From a checkpoint of a small model that answers yes/no questions on an image's attributes.
Model: 7.81M parameters, 48-pixel images, encoder norm batchnorm, encoder activation gelu, encoder depths [3, 6, 6], encoder widths [256, 448, 784], fusion encoder width 192, fusion encoder layers 6, fusion encoder norm layernorm, fusion encoder activation silu.
Rows from block 3 of the image encoder of a small model that answers yes/no questions on an image's attributes, named by matrix and row number. Rows with one number belong to one channel. Each number is 128 + 32 x the weight over its row's rms, rounded and kept within 0 to 255. All counts start at 0.
After each channel's rows are labels from the 100 images, of 14976, where the channel reaches its highest value: "patch colour" is the nearest of a few named colours to the mean colour under the peak. Only what is clearly more common there than usual is listed. The data: photos with spoken descriptions (Open Images, Localized Narratives).
# convs1: 3x3 conv, stride 2 (encoder.blocks.3.convs.1.weight, 112x112x3x3, each kernel summed), inputs 56-111
# convs2: expand pointwise conv (encoder.blocks.3.convs.2.weight, 448x112x1x1, transposed), outputs 56-111

convs1.84 [136 133 149  90 147 149 164 147 184 107 149 150 124 165 170 144 201 136 167 149 184 205 121  78 180 108  91 145 110 136  98  80 180 109 227 121 136 155 158 159 162 117 107 120 182 103 100  94 134 107  99 110 112 129 134 115]
convs2.84 [145 169 157  88 133 117 134 106 134  95 102 115 129 187  91 172 149  90 119  34 113 138 143 101 147 108  98 118  90 120 143 177 158 119  77  77 134 155 154 146  71 126 125 108 177 153 155  72 157 100 107 109 188 136  92 155]
patch colour: red

convs1.4 [116 100 129 193 120 120 122 152  96 106 205 183 140 146 161 121  99 145 181 158 111 127  79 180 138 123 147 107  82 133  87  72 124 188 159 140 116  96 149 149 109 128 168 148 131 160 143 135 159 105  83 126 136  55 175 149]
convs2.4 [ 71 129  87 131 161 118 168 130  84 122 157  84  79 105  89 152 134 125 162  66 135  94 215  97 128  87 129 159 150 130 121 103 143 127 108 145 118 118  89 148 109 143 133 134 123 146 190 110 134 170  72  89 152 121 135 177]
patch colour: grey

convs1.66 [104  62  47 110 159 136 106 170 110 124 125 200 112 123  78 135 102  80  64 137 113 158  90 150 115 176 156 142 115 100  77 141 151 140  87 160  97 139 169 158 164 117  74 170 126 167 155 114 174 152  72  62  89 117 167 166]
convs2.66 [148 129 137 132 118 192 146 138 149 177 161  98 168 163 151  78 120  71 140 127 112 159 137 182 105  91 129 157 142  76 132  98 224 105 182 175  90 126 128 163 159 133  74  82 161 114 158 158 141 108 121  90 107 191 124 145]
patch colour: grey

convs1.69 [127 207 193 155 167 197  99 129 119 134  95 157  86 109 117 123  48 169 157 155  87 132  82 118  90 186 134 108 137 130 117 130 124 134 121 170 214 144 128 147 147 160 179 207 177  75 137 118 120  94  63 142 111 138 146 151]
convs2.69 [138  87 108 101 109 144 144 199 107 111 143 104 105 149 137  79 100  57 108 116 112 114 154 107 173 131 126 188 185  87  98 110 128  83  73 136 100 167  82 114 169 126 127  58  97 102 135 146 141 121  61  78 116 151  81 154]
patch colour: pink

convs1.51 [154  80 121  77 137 154 160 173  97 112 145  80 224 135  94 117 118 105 118 122 131 112 103  67 117  55 134 145 124 126 101 116 160 118 148 129 115 149  82 158 110 108 104 133 158 113 110 121 138 158  89 110 112  80 154 107]
convs2.51 [100 164 126 105 119 163  77 134 110 119 100 115 108 116 170  96 135 140 164 140 170 138 128 136 116 137 158  92 173  85 143 132 163 143 123 161 116 142  65 134  84 158 138 125 120 156 113 129 122 115 120  68 187 114 162 160]
patch colour: pink

convs1.25 [145 129  98 125  51 159 111 120 113 114 130  77 123 130  79 131  59 121 151 152 110  94 161 113 130 137 119 118 109 116 118 121  72 115 140 130  90  77 131  74  89 169 117 152 139  82 174 141 151 136 171 133 116 130 118 137]
convs2.25 [105  89 137 101 176  43 209 170  63 124 160 121 132 132 180 104  77 209 129  96 154 154 168 174 110 108 174 143 131 162 133 173 172 163 120 121 110 130 144 129  96 102  93 154 105 144 135 104 101  79 121 137 125 181 107  84]
patch colour: black

convs1.111 [145 142 110 173  36 102  88 163  86 114 139  88 114 140 117 155 153 191 129  81 123  86 129 136 114 223 152  97 145 163 177  88 142 104 116 187 145 141 110 166 131 133 132 137 118 123 144  95  80 165 175 146 121  74  72 116]
convs2.111 [ 99 144 175  98 119  99 150 136 180 144  97 165 180  83 137 145 130 115 152 165 115 112 143 200 109 118 111 133 100 113 179 150 137 143 145 165 103 144 113 129  75 147 156 106 109 150 183 163 153 127 142 109  67 129 129  95]
patch colour: green

convs1.101 [125 146 221 136 116 185 135 183 168  88 140 161  72 131 170 166 148 125 165 129 200 194 148 104 215  94 117 128 170 130 110 125 152  95 150 142 120  99 132  94 166 133 124 138 104 144 100 104 115 122 125 148  84  59 108  95]
convs2.101 [167  95 112 101  91 124  85 143  95  84 161 109 135 229 112  87 116 109 112 125 130 109  91 108 108 110 139  93 155 147 112 143 152 140 121 104 102 140 186 162 101 175 108 102 109 127  94 122  95 118  60  97 166  83 125 104]
patch colour: red

convs1.53 [127 162 159 154  91  74 103 131 143  93 181 167 105 137 179 108 109 135  99 107 129 141 113 144 156 153 123 167 139  81 154  91 112  84  71 127 117 143 170 107  87 133 114 143 112 139 113 110  50 127 164 134 158  83 135  81]
convs2.53 [111  94 111 148  75 113 118  76 125  88 121 190 102 143  89 153 102 120  52 144 150 226 127 122 137  97 103 105 140 163 128 119 132 147  98 141 107 107  91 190  82 160 126 120 122 108 145 143 180 145 198 124 160 141 138 139]
patch colour: black

convs1.10 [106 163  76 141 119 154 126 161 143 129  80 201 134 111  81 107  88  92 176 106 120 146 134 149 191  93  94 197 136  79 122 157 119 122 139  59 142 162 147 118 148 123 116  79  62 120 135  83 173 120  96 101  93 135 151 103]
convs2.10 [148 173  69 160  96 128  78  96 118 129 132 153 183 125 120 114 151 138 170 127 132 116 104 174 134 113 126 106 145  58  83 102 183  52 112 159 199 146 178 162 180 104 169 144 122 105 127 183 160 135 102 102 126  60  67 129]
patch colour: cyan

convs1.55 [153 166 129 121 154 141 123 139 108 138 142 129  77 143 171 121 120 147 102 121 105  62 127 140 219  99 118 100 158 123 196 142  80  87 139 195 169  98 115 110 149 126 123 136 109 133  98 121  78 100 140 130 131 119 126 116]
convs2.55 [169 129  69 130 159  81 240 151 128  88 117 153 127 102 166 157  94 120  83 194 133 170 187 127 112 150 118 154  93 109 168 157  66 102  89 136 137 108 154 121 108 111  88  86 118 155 195  75 127 136 112 133 108 124 136  92]
patch colour: blue

convs1.16 [141 138  93  96 132 129  95 154  60 104 106 185  80 148 128 149 128 108 173  95 116 133 138  76  95  81 182 134 146 136 131 131  73 117 154 121 100 134 147 160 138  74 174 127 176 143 166 169 126 141 164  99 118 129  94 109]
convs2.16 [ 93 145 107 157 150 145 103 105 129 139  81 133 156 129 164  88  89 138 121 125 113 106 102 183 186 150 110  96  78 130 149 188 176 125 159 107 206 139 124 138 167 165 115 106 145 130 115 127  93 142 152 123 128 187 116 132]
patch colour: green

convs1.105 [139 111  92 154 140 126 150 171 124 169 133 180 167  79 110 153 137 140 134 119 101 105 152 157 127  77 136 111 143 166 178 176 130 161 101 153 121 123 101 171 122  97 205 116  51 126 152 152 137 119 114  88 131  74 120 135]
convs2.105 [118 120  91 194  69 142 107  90 114 120 102 154 109 163  98 133 178 115  99 172 149 130 112 108 155 159 157 126 100 147 126 149 127  57 199 114 191  80 138  93 173 112 206 146 156 106 112 135 194 131 134  88 106 182 133  92]
patch colour: cyan; blue

convs1.21 [128 127 176 191 113 167 163 160 123 194  87 125 121 110  71 139 144 135  86 112  97 117 100 154 139 155 124  87 124 168 155 155 127 128  99  54 179 128 109 193 160  82 196 124 149 119 126 130 123 163  30 136 108 147 177 104]
convs2.21 [162 133 123  85 106 147  84 139 163 165 149 131 192 168  89 159 136  96 147 106 101 106 191  91 136 158 180  79 101 135 166 102 141 132 137 153 145 130 124 135 135 115 131 144 122 138  84  93  89 107 150  88 139 111 113 185]
patch colour: grey

convs1.9 [142 164 114 106  98 112 135 169  81 129 124 123 151 147 109 151 175 113 125 125 123 117 147 127 102 154 120 131 188  79 175 134 146 121 103  76  95 198  94 142 191  73 100 146 183 140 109 128 142 176  73 111 138 108 118  85]
convs2.9 [183 146 127 161 110  68 158 191 145  93 153 127 107 150 142 181 138 105 110 115 168  98 108 187  88 117 164 131 188 102 156 159 219 133 112 173 160 168 142  73  87 136  88  79 107 108 165 105 136 109 187 132  98 107 128 150]
patch colour: green

convs1.5 [132 117 118 130 119 103  67 109 133 205 127 121 118  79 144 115  99  91 131 158  74  89 154  79 160 117 198 136  89 154 142 231 155 148 100  79 137  85 129 131 155 101 143  85  59 179 138 110 130 150 137 103 128 175 134  92]
convs2.5 [180 149 136 141 203 117 110 126 123  88 120 203  65 102 199 168 155  75 113 100  86 124  90 127 112 130  91 107 117 148 129 109 104 110 124 116 135 114 120 172  88 175 177 114 115  90  69 132 161 130 139 117 111 114 146 113]
patch colour: cyan; blue

convs1.103 [127  67 102 138 129 117 101 185 175 143 159 219 112 112 125 129  94 127 107 132 126 157 120  89 127 126 175  94 140 123 170 176 181 143  94 106 156 154 134 192 179 181 163 110 117 127 148 101 153 158 103 112 140 119 131 115]
convs2.103 [154 136 127 169  67  68 143 135 153 153 167 146 114 107 126  99 162  86 133 153 127  63 113 119 132 161 168 144 121 117 191 141  93  90 213 185 158  56 145  89  75 117  79  99  78 105 134  66 154 104 100 134 112 112 184 137]
patch colour: cyan

convs1.3 [119  73 144 132 105 132 150  99 142 128 174 150 181 115 131 111 120 131  64 129 129 139 142  92 133 189  91 128 138 141 113 112 105 181  94  60 118 126 119 105 157 147 123 116 185 147  75 127 153 164 135 177 145  92 159 214]
convs2.3 [126 100 147 101 138  89  88  91  82 132 143 123  93 140 102 102 116 178 163 122  82 138 127 149  62 179  78  99 126  89 159 166 123 117 163 117 153 125  89 112 115  88  63 153 141 105  71  83 137 157 156 100  83 107 113 158]
patch colour: pink

convs1.109 [113 117 158 175 109 141 110 194 163 147 194 152 138 126 141  96 180  70 133 159 169 182 143  83 168 149 132 153 124 125 135 183 122 124 129 120 106 235 136 114 107 139 112 195 140 150 161  84 119 120  38 166 100 145 143 126]
convs2.109 [ 97 125  87 137 172 160 146 102 144  79 101 129 107 120 109  99 108  83 126 112 111 108 104 113 120 148 128 107  87  80  86 120 117 170 169  77 105 132  60 115  75 195  74 112 153 110 155 138 138 156 153 123 172 127 103 151]
patch colour: red

convs1.108 [109 137 126 105 148 114  65 100 121 151 137 188 122  66 125  96 128 148 102 123 114 107 151 146 149 129 118 104 124 147 163 114 115 125  52 129 103 120 148 113 123 125 184 119 177 111 142 195 116  78 116  95 137 120 118 212]
convs2.108 [135 109 154 134 111 116 105 143 135 113 122 165  69  96 169 112 169  56  95 143 103 114  69 128 138 122 122  97 171  90 164 141 108 145  92 153 105 148 139  95 188 153 142  74 145 115 116 103 166 138 107  70 168 116 145 183]
patch colour: pink

convs1.102 [138  65 144  92  90 130  67 135 131 116 120  75 122 143 188 103 124 116  98  63 109 158 183 123 102  92  93 144 149 107 111 109 147 145 149 142  48 138 133 122 133 140 111 116 168 120 116 121  84  83 153 143 159  96  73 207]
convs2.102 [131 107  99 112 116 179  56 173 109 129  82  92 135 177 131 108  93 133 105 112 175 154 133 120 154 111 139 120  69 102 141  59 137 124 133 168 141 128 143  95 151  48 122  63 143  75 146 158  41 116 180 114 122 179 117  72]
patch colour: brown

convs1.7 [153 148 113 103  96 139 173 111 180 146 123 169 155 159 178 133 130  67 157 117 133 200 128 127 114  80 122 198 109 164  88 169 125 167  96 128 128  86 153 136  94 127 132  99 139 149 141  72 155 122 122 154 109 141 127 168]
convs2.7 [108 127 134 125 123 143 102 136 159 104 166 123  89 103 127  90 108  93 159 175 174 102 162 124 150 151 120  79 108 183 132 153 123 168 115 136 141 195 112 185 168  74  85 156 155 148  86 161 128 147 167 206 135 115 133 146]
patch colour: orange

convs1.35 [141 180 104 113 109 100 111 160 120 130 118 144 119 130  74 180 128 181 104  89 147 133 108  87 147 188  94 138 168 162  92 148 134 167 130  82 137 195 145 100 148 128 151 141  97  84 134 122 143 119 135 171 123 159 140 129]
convs2.35 [117 135 127 117 164 100 136 248 151 153 110 135 108 136 122 101 135 102 105 151 140  91 126 188  99 109  62 140 140 114 114 204 114 133 168 129 103 152 116 163 137 134 165 157 128 171 124 129 158  93  94 131 185  98 148 114]
patch colour: pink

convs1.78 [128  84 119 174 107  92 145 147 129 121  97 103 151 134 106 113 177 112  94 179 151 127  42 170 147 176 196 135 143  93 159  93 104 162 128 111  81  82  94 148 183 156  97 143  88 132 136 134 138 194  82 190  95  72 154 114]
convs2.78 [125  95  90 122 120 128  81 196  90 115 207 103  94 148 113 164 164  99 145 121 103 128 104 121  92 196 111 127 157 127 143 111  92 170 139 119 106 119 136  90 120 113 136 194  99 122 121 194  92 105 102 101 130  98  81  94]
patch colour: green

convs1.80 [110 142  70 145 192  93 119 130 106  89 134 119 118 104  83 139  99 172 127 116 123 134 152 209 166 153  91 123 148 132 131 189  96 123 102 131 172 188 156  50 131 120 130  65  96 112 186 127  90 125 173  92 166 143 114 136]
convs2.80 [140 112 151 117  80 112 130 111 140 103 142 151 145 125 156  90 173 200  99  85 144 219 106 164  83 163  95 148 136  74 123 117 103  79 149 192 101  98 148 140 174 144 153 114 156 146 154 155 145 160 108 121 100 110  83  93]
patch colour: black

convs1.65 [135 152 123 134 126 158 138 145 152 100 172 164 104 156 185 148 191 142 155 118 131 172 146 164 105  80 148 146 173 167  76  92 152 124 152 158 116 127 142 171 137  79  99 172 143 124 133 177 151 142 119  50 151 154 141 146]
convs2.65 [106 102 160 128 150 146  99 114 165 113 116 140 140 116 115 119 112 138 198 102 152 144  82 115 166 128 127 142 119 194 103 105 121 138 118 109 201 121 169  84 129 166 113  82 118 156 129 125 155 141 123 151 125 171 124 126]
patch colour: red

convs1.100 [ 93 120  99 124 114  91 166 153 118 194 145 149 122 101  67 142 160 100 117 108 116 125  81 156 181 137 177 156 160 156 166 176 130 157  95 103 122 156 134 141 141 126 141 100 140 115 108 164 149  62 156 112  89  90 121 150]
convs2.100 [116 187  95  52 117 181 135  65 117 107  90 182  92  60 172 161  81  79 129  99 104 184 141  80 144 149 126 151  75  80 210 143  55 129 156  78 130 104 138 155 138  68 139 123  63 161  54  31 144 103 102 147 157 124 158 103]
patch colour: green

convs1.20 [111 110 132 116  85  88 130 123 122  89 114 175 124  52 106 101  94  96 147 111 110  99 147  89 148 116 116 113 119  96 169 185 145  68  84  88 126 157 212 108 136  90 130 133  79 124  90 109 119 133 119 130 134  98 113 102]
convs2.20 [127 137  81 121 127  87 108 150 108 133 109 169  88 114 172 125 164  85 161 118 147 111 106 116  85  62 144  80 125 120 143  82 173 119 108  79 126 130 138 101 162 118 126 120 118 153 106 126 170 126 151  81  99  99 136 124]
patch colour: cyan