python train.py --model="model that answers yes/no questions on an image's attributes" --questions_per_image=4 --fusion_encoder_norm_position="post" --fusion_encoder_inner_norm=false --muon_scale="spectral" --weight_decay=0.02
Rows from block 10 of the image encoder, named by matrix and row number. Each number is 128 + 24 x the weight over its row's rms, rounded and kept within 0 to 255. All counts start at 0. Numbers have three digits each. After the name is the row's rms in percent of the matrix's.
# convs1: 3x3 conv (encoder.blocks.10.convs.1.weight, 192x192x3x3), inputs 150-164, a 3x3 kernel for each
convs1.75 098:116136117126113099155172123154156150117110123081164167120162135186165156155130134148097125125142136113138116154148120143131111104140119135105113171160137116148133105163102136130144124156179119087086166148100106143141096132162146173093127120058152108112137174113171171149096113116128114132088093196133125132145125111121149117120146114125156106153122162146077123167138116101162097144104137133128119136098116
convs1.76 103:126145155146131133124153137121147099107160111117113098140120155159148128136146152143114105154104130180099105139127103165165106150159164095135134152130078159090100193165121182160091132116076114130095127123104119083100128129132116131113134183158101130114157108090088117126144156159147128107095102188144120144096113125141148185092166133119133107136105153106091130162134141171184072123122150154132087164100131
convs1.77 107:139094152117152112119099133120167153120154167128114115109121128148130105101096062093149133193124084123137084133103105173116100127125096165083156179130121112098102146138141124094164173114153115138142145068127109141102124146127155166110119121097124126129135113115144099106181088133180134113113129128114141142130110156112122105108095117124099139159140130106124133152160093144123071122115105147140133126130099
convs1.78 096:081109139081124106099095132135092125132118122120114155119129137117135126173095118129095150048107130134126140116110149148151121140122146118157098139127122121167166158137133135138078131131182137125101148133115132149129137107130099157126142157160133127091113132134119136109119137107086137085104073098148113132151099135106093115125122165150111102093138101138131068138114114103101116176153140139135085124129159
convs1.79 099:104135116131137141105151148139117137152129132144135165112118112140124119133133151137134135165159122119154136127132121140107186113139152139101155140129151128158106087163129152171127136119100127145122176115142144153143159184108113125097170149115121136114147125114152145139209092143153121130130120175114139144123181147103111176093124101118106144120113126143160119121089154130144173146157120139146188147153144
convs1.80 101:160178169114132110148112119099119082122105143143174133196163176164149111074097128122140180205116132138112089083130126082125117136124111122156158125132096161114119124173114105150117134097140144143152137129111129111123138132117155107158174204090111115110111153136084114106079142144104156123093074117117144138146103129132149102156110130117137124134151103118148124155125107157107125144169130107120115095106115
convs1.81 098:151177145138169138128127125121160094093182144121127140141141073134149170124108089112147097122082188111146098146125114141129171099100105091084164166167104106142140185122146110136106110136114164114143099143178135108143106119147147223143122182165111138136108138154115152146119135174140133177117127096125116125169123139127126106143169173125132158141127106111112125109105100107063112131118140121122123111101128
convs1.82 102:130143129116070154117134135132085103111076127126188120130127094146081178138133112115145115112122163110147119115111114080147145127155146107119114128136113091129153144142129090117112102129112152083090104141108104165098140110114128131127143116098115160121148132172131155169150115106168106146132186099113152106130142132106108121144090096136138143105109130114123106106150139114143137138130139108086127111144149
convs1.83 102:102132094128134103122143137134109144179093149139102118151125158128132130129158127126117106141140118159120085148180099152101085123134088110095110078107145109114133137126103158141068125142150157132139120134114153100132156131133100130104135122098129096131114122120107138135092105097087122131109148127082135129094161114123114127101171161128145140107102108155142177102137097109136123145093170093116130124129115
convs1.84 101:176140160099111105085099141138107110135126134160139150096149140153094128103157116138141083169137121099099136181160110120119106124110122168110138116104133128096117148150112118124097121121103135122116097165110105119119126131179103118108189149114106143139099111107132118105143097112097109122141159097114115190112128130100127117092134142112102076140159122147112126133133128102131157155158107112084105133163150
convs1.85 099:137152116106168151147122109181109139134124103135140088119132119121111120129120083072115127106146115097104113165120124140120117122150121095113113125125146131126128115104105114147115113132112137133125133136097160087113175110097114136101143166136132120120108119140099127100130175162073153123094170119119093157114134134166136187134139113133120096118151156128097109145090112115116126143132137167145136121135131
convs1.86 096:121110122124109119139141109076102123132135100142185116154131168221132116122122079154129121135118114160142111109137131158147124122148127109133152112155168139158184140130118130133111083127114128154143136086132151127111106114133094123131123138101154145164126122094154137125124160120129109108126115139139122135106145126087154117104131111154085126160129125123124124126131142129108156152144146133138143144133150
convs1.87 099:158172108156117135138121115130129164114165170140180128119084143131108124145190150158134111166130114101105104088160127135122120136131133114122132153131116117144129085151151143157087141095116123094143107131135125177134137104134103129128090138102112119121125122106145139136145137104101130118126161126161107131085158117150129107139079103134143142113154158148142113125149102160175111113127166128105123113131137
convs1.88 102:107108119097132125143100166149155122149131067144166167129151106084122104110121091199121135114141104127135126141152099128095075119134090129132068111184106115142111109123153136142123184138142155130150145125116130119108129106138190168123150150113148159109120144160109124109192134142147133104058122089116113109165118134128136070160205094131140144099096111117104064126121114105170130143157143140108150139136103
convs1.89 105:116123121100162102156112131129125134138125124116118186148124136106122141144086128124157160122165102107083122109135156137133122137102150128111171135135104132132093133131168105162123100134111104138102122152113111140140138139099134133063138119127118138101118119102128094121111156104071120082079132103178142117139137117143149183131068103110095132099152101147119148107081138158130151131133166161118147149129136
convs1.90 103:142142111135119125141146161114126124133134107133146154123129153117177148118155130113124149132174134127122096140133163108115155083123118118097124152127126149132131161158144190127142077080151107120152150174160134184146141134122097098117133097098127123131121119138177107160144116169146099173128144126119116187118115161113160125149132155152115122170134136140116144103138164129120145105112147125141137140129161
convs1.91 097:121145171130160130137159139117133075115117132163171145122142129125140119153179071099178120150131103189160180099158125139121108123134137129130149097116136134135158108107099156128142152132141105154172138127077167149126097177137136160165157196156124155136131144163130135141151128127132095151170139119101137135135101158115108134186147109139120127133121116104106119143108082061133143114158106120160089146134088
convs1.92 098:128156160123110126150167164146163128165089142159198107118155150118121151140145090132102103108112116158147142129193171180179136133118087168150139176176123117092118098134173144128137119115146123187139123135106170152142101058086106105144105098098103127107113109131089127130137218139126186166093124148129124164178123151136096110150108150089110113138145107176148123159128089132136133145162112104113144147117148
convs1.93 104:118144124132133099110094112142137143158124118139115145140142095142139153114155102132129154108104139105107130137141143157095165148135103130077085176110186141120090176151148162127095114130174108180069110136119118133117121101144146102076134128141114106134156127153117128097139138148144114118136093154108126118120134190101117142133110119127126163148107135117142072100112133102143111135108110121150141124131125
convs1.94 097:107152155140140112129112112171129157138151139126156115120100106167125073114116119161140104130138105146106126126185128142129099166125133107088103109085105119126102109125124107123138125119127127093132104110096100098085139122153147113128150099151122113128135109113135111131167115114127114152125133119118136137161115136075125173121172149098165096170127128130122147109156131093125151112155127103116132116149119
convs1.95 097:166133124172155123144172140121150054128107137128121110187128102172138128135118120137128162129129150123131127156120116136125154106158139097108136144147166144131125147107107137156136112145140130147124143104121107138118085126107131101142105141107121096100152152133118118128174139158138130143126085124116102128152146118139137127097143115156110106146114124088124111149100106133115122100170138100135152147155125
convs1.96 100:139150184068157078092127093129144119121107156161154156134105090093128132097096097122104117144108098103122132128173117150094105146101118092113152085098156103103100085132152120115138131116106101101149135127141128117122104146182117077173111161147121131130129101124121111141155194130135095116131122095123147134124095170134139124095130135202103116130110120120129127135109112114106113169136094143141117111137138
convs1.97 103:109098162124141116102092105110134100181105142133132126155157123144158138114096087160179148176145146163120146115132107163101140123094134114105088107093121112136127107159134112091141089109128126129120115124144148121108122125120121154109150124090145113156111136148171133145129129080155091104126177163087140141100138089152134126163136151159133083169150125148132119112122148135128127110156107148130142101106128
convs1.98 098:126131149146119111119124114099145114151126114136136154147106133158117144155118123184156108103144117108152142108129107172127151124105136182102126147153110097119138123139148153156112098121100137140153116113126132143144163122118216174136095153091114125126141147127114133102151105102146135132110114133149092121167111157151167130148137153123087128128116125110105144082124132123115156156148127138089140140141141
convs1.99 102:177138134130125171133110127165189146134147118138137139131135112114175114106102127108139131129107094101109127111111114136103114116124078121102119131127154133119091132165119112119134105134123149172114117113145130121134134191158121143134124137099128139112139135095130125110160123144174112147133113130179129157132110141123091116095118130107123125147117105123114156139157119105146118120149117164165146181154148
convs1.100 096:061081119099117132107134146124128138065144119153184109114111114118098086142136135155105127103140078116103091128147123132106104131108095127096081132135151110091113143145089106100170137076146123142152136110127139137152114125095112100140117127102124135115102133117092152105154162133169165131137119155103108131111148146148128133123134127137133129162179218127141116148130162146093124114121085106144122128130131
convs1.101 097:089162135108137135092100166146128099130104112134138132109096123121128115138174122111094101081111122126113119141134143078099124119137099104109130133172127155129149138110095101097161128127108133136110137113129121140150149118112086136100177104125148148141107079128094139103123090093091139141122118121093087089163172143091092138162107135179155091143107132141138105136112142128122127150148194122104114096118094
convs1.102 101:135162139091106141112132139095185164093139130069147113140109109130137135141154181132120107131124113130132125121092131119088129144161117104125087142161099096149145135118132096127113110159119163119104138117137135123099168131087128116105071161136138117137169149136144142084103083116111134085126151077097105112138095106104157124146137073139118071119139085171132104131159119115090089147130097155141177120121110
convs1.103 096:150149161152139122155133082123158136140108138145146105136134132115148171151112118101098105154114163150137109103138146129180141104142159128148148159144083145093172114128117134169144108146121102124133166125153124119116147187126136169139114171114145154115108150134076134124129146137163144093088120112134092118130134154122093117136169113122147139154134115150110153143134155142122149120122112143143152139135113
convs1.104 100:116103116103115104110102121115092140105118130149127117150145116091141112093091128110129129151174103123094092148128141122153108118090119133135117121104089164118148136182152179169128086162123159124149138165087144112123128116142143199143167134099151178125158152135118107115144131069198156107118125185120108100121105142166143129132127143139101122124127111134122148099135131114115153139124066110174109115111127
convs1.105 100:128078140147089117134162154091116072095133147103102129094113170189146138118107104128149104157136146166144124093149142143144127136149144090166120180129159128179197141122116106139075121110152137149113136131141114129126116085096117136157120121152145143141118173120125125133089150110159148171126063126161138150087093137136141148106159129146153144129114134131140115154096086153120127152151163114162157142095128
convs1.106 100:148147145133152120111114112140169147152123202141177175104123101130126125187155100111127106101163101172194118140136136125137125091119108170107116111120104111157104131185107102100128124135109122123124150162151132133158125106146104129089092146194105141121148123146142160129128110090084094093132157086122149138117137128144101141105152083153137127130125100141166119215124122149127081144126136145127153105099127
convs1.107 098:151116135100140102158137134134131116143174129118128134143098145164122158173147133149144151159126151122122171141155092140112085101153147141143123133120147107156116158156145135113101145179134131134116130108151122123144126148104131139152176150083090139128143118113154113106117152145108138094130121109112120149167129097142167105123099167108155137129141154154111114163124171120123162153104152153112165148132143
convs1.108 101:117141138104122121110106125136118151134156095153100122128137126161134141087109149134135117106125130123124117148143148147109159126127146124138126084131158143127109112097107155160161134185164173132144126154117154129148074150108217170170154116161133101134128149106129135129133148066127132101117139126110119142080116120111112037134118120165157112153159103142103125130145107111128118148179129178145115114109054
convs1.109 100:116070095103110132158137159127141121115095109132136112143142126095093114128109144164098066157123155137134115115105107116099119097124153100162166097139115124123143083085087110125105138130106132101119117107125143107109110121092108139102136131125113143134147107101154119113112140109139093133106107122132153122128147110135065090108114096100141126123165108163162103116122154127091144137149159145110159157138153
convs1.110 097:146097129161121163140170135158201140119163135111146097120155117157171100196100130131164087128131114136129158140194154171131142132139165123134130105107150064119128113131159120125125116152133131152155116137088138114145166079119054110158125098115109140107146150100153108126158150141150084089163171152128184155174140136183152138144093121108130171102133125061138105105141138143143127160157134095126119139112134
convs1.111 099:081101131116170136089100146113142122137147136132156109126138114148133125140149101134123121178143136120139166116144142135165140136131152111115121115085106173157145141151162191118148145119099127183098145149119096137141133142103065102110140158173117145176100171142152124122147132130127146164121124144148107141123155122104176103141156110113133147132122139151147095138132131166124115146124112170149126158121134
convs1.112 098:111103100103091121168132150133089082115123146160211121136097137083104129170123143101127132174150137137176112114146125100116131141188146167146145134116098114098124132166147161096144148166158115109146142154149162182112174151148164122159100104117137151135129113166127126148115045125105151135112079153129146119135108164133120145077101156107139095124144107128094128126112135123091103131089154126143125130131162
convs1.113 099:144175122133161094138105112126164103093139100122137090099128127144168138149139129131109133117132117113144095154139106077126150167114130120127086122149116128137139135128087129167138121146168128140146119148135111151141175139117121143079184092102107160124119170114088141116101107146125148107095134115144153172145116185120111132075147078092087133145171145085071113100142144125131155134108118114109120143135157
convs1.114 096:158115109175112087148166119158123087141125111122143122138088087096153089121145160141102081131101109100129175109118145095085116078100109107158100123140092162120133132116134105117092130138144134094122143168117150120131128085133168126118155107180109127115133103108116129139111119071093130100099106129138110150122148102146145167115166129144149133126162145111124139136129114121117113073137098147164128113138125
convs1.115 103:112118119146113165125106148110124148132112104104126113110143131115193107117089148123147093129160149083125134153127131205179146111099091104104135137171194134130139139140180157114146135144126110155118151145127134155126148163133171130186176100108109113149129147135117106105108160127110122111158104114103128104111128141158134110127149121071119130136127184133112163111159148118095120141167165104122146113114156
convs1.116 101:170097120173091129150112124144186128137141158117162116111115092169110118150180111083145172126142165118144140128101097150142133176130099158062127148129089129115117138115084145167168107104100130111121081142157102165129129120115131162124116125120119139120143115150178172164128206168109085135135098086108122149126100139147083106108157139146129121118142149125102136178123087084126127129136141109138137125132126
convs1.117 102:119128121117112142135117173094153120107172119088132121134135133121107107136119131156152134140165118107152145075123139127129120130171148135178122124148131133124117096133154124146114146167140123137161133151137132123152120115132133164076142148148128138134131118106118125139092157098102109126081128146153108124117104142118108158180131141111099149097102080142134112112130113137150112131078099162140130158122144
convs1.118 099:163145143123142127117128115110133105125149122144158138112104137106131148150139129117156126124152164122124125128138181102130135144114138134178126176115177106111115102129196133136123113137130101125136144144106165110095119134171082109093142139155126159132128148148143144120148146155123131143144123102167114113161097149125094104124115114136126070127115116132160143185095163147154110136142149137125131140085110
convs1.119 097:148138131100125119137132156153144145111141133145136131132115112139113159140131122155122172127124137160113087116121121145130126106089133102096135139127166137149130097119110096123158095155147116130117147104140159140151096108158124116139173145139169108110128112147113095115089096111110136109077135147118168133134110130129079112121147125148111129125122162101086161125125098135095123151132103169094134111086154
convs1.120 101:157111137150081122131129158118123119133144148148108092114138137134141133140142092101121141143135123124138114120120110107139064102129106112139080137106092122126127096168093113134116137118148113113133157156132118147123169143161088125102142086153123152109162129162136140103137133153169085119165153151112132167095146151147123130159125160109143096129135118081127112129119123126138098162133144125093126141157145
convs1.121 101:116196159117137142161135119141096105107142161134126083147151133122141100148138146076119125119151129123142083140120139157155135118094125109129164115115137160154155123075121146152141136118111106127108105160115166164136100099101117091119144124112091115113156138164114123098109159141125123153110156137129133154110081110105124100157109114120124158149156137171127124167167134139136132149138114116137108150175155
convs1.122 100:132148126152125153137093138110143123123127114118142122123120147143135105160147102082134156124165138111144092124164161133136121152127121197156140133126062107159111151113105123152139140097114095137098131108114138145108140143166149130104101103102122120115104127140118119119108147143098138149121108104091135127111153159120110117106159136134153150111149123123148127126118075130169111160118139104127118130114107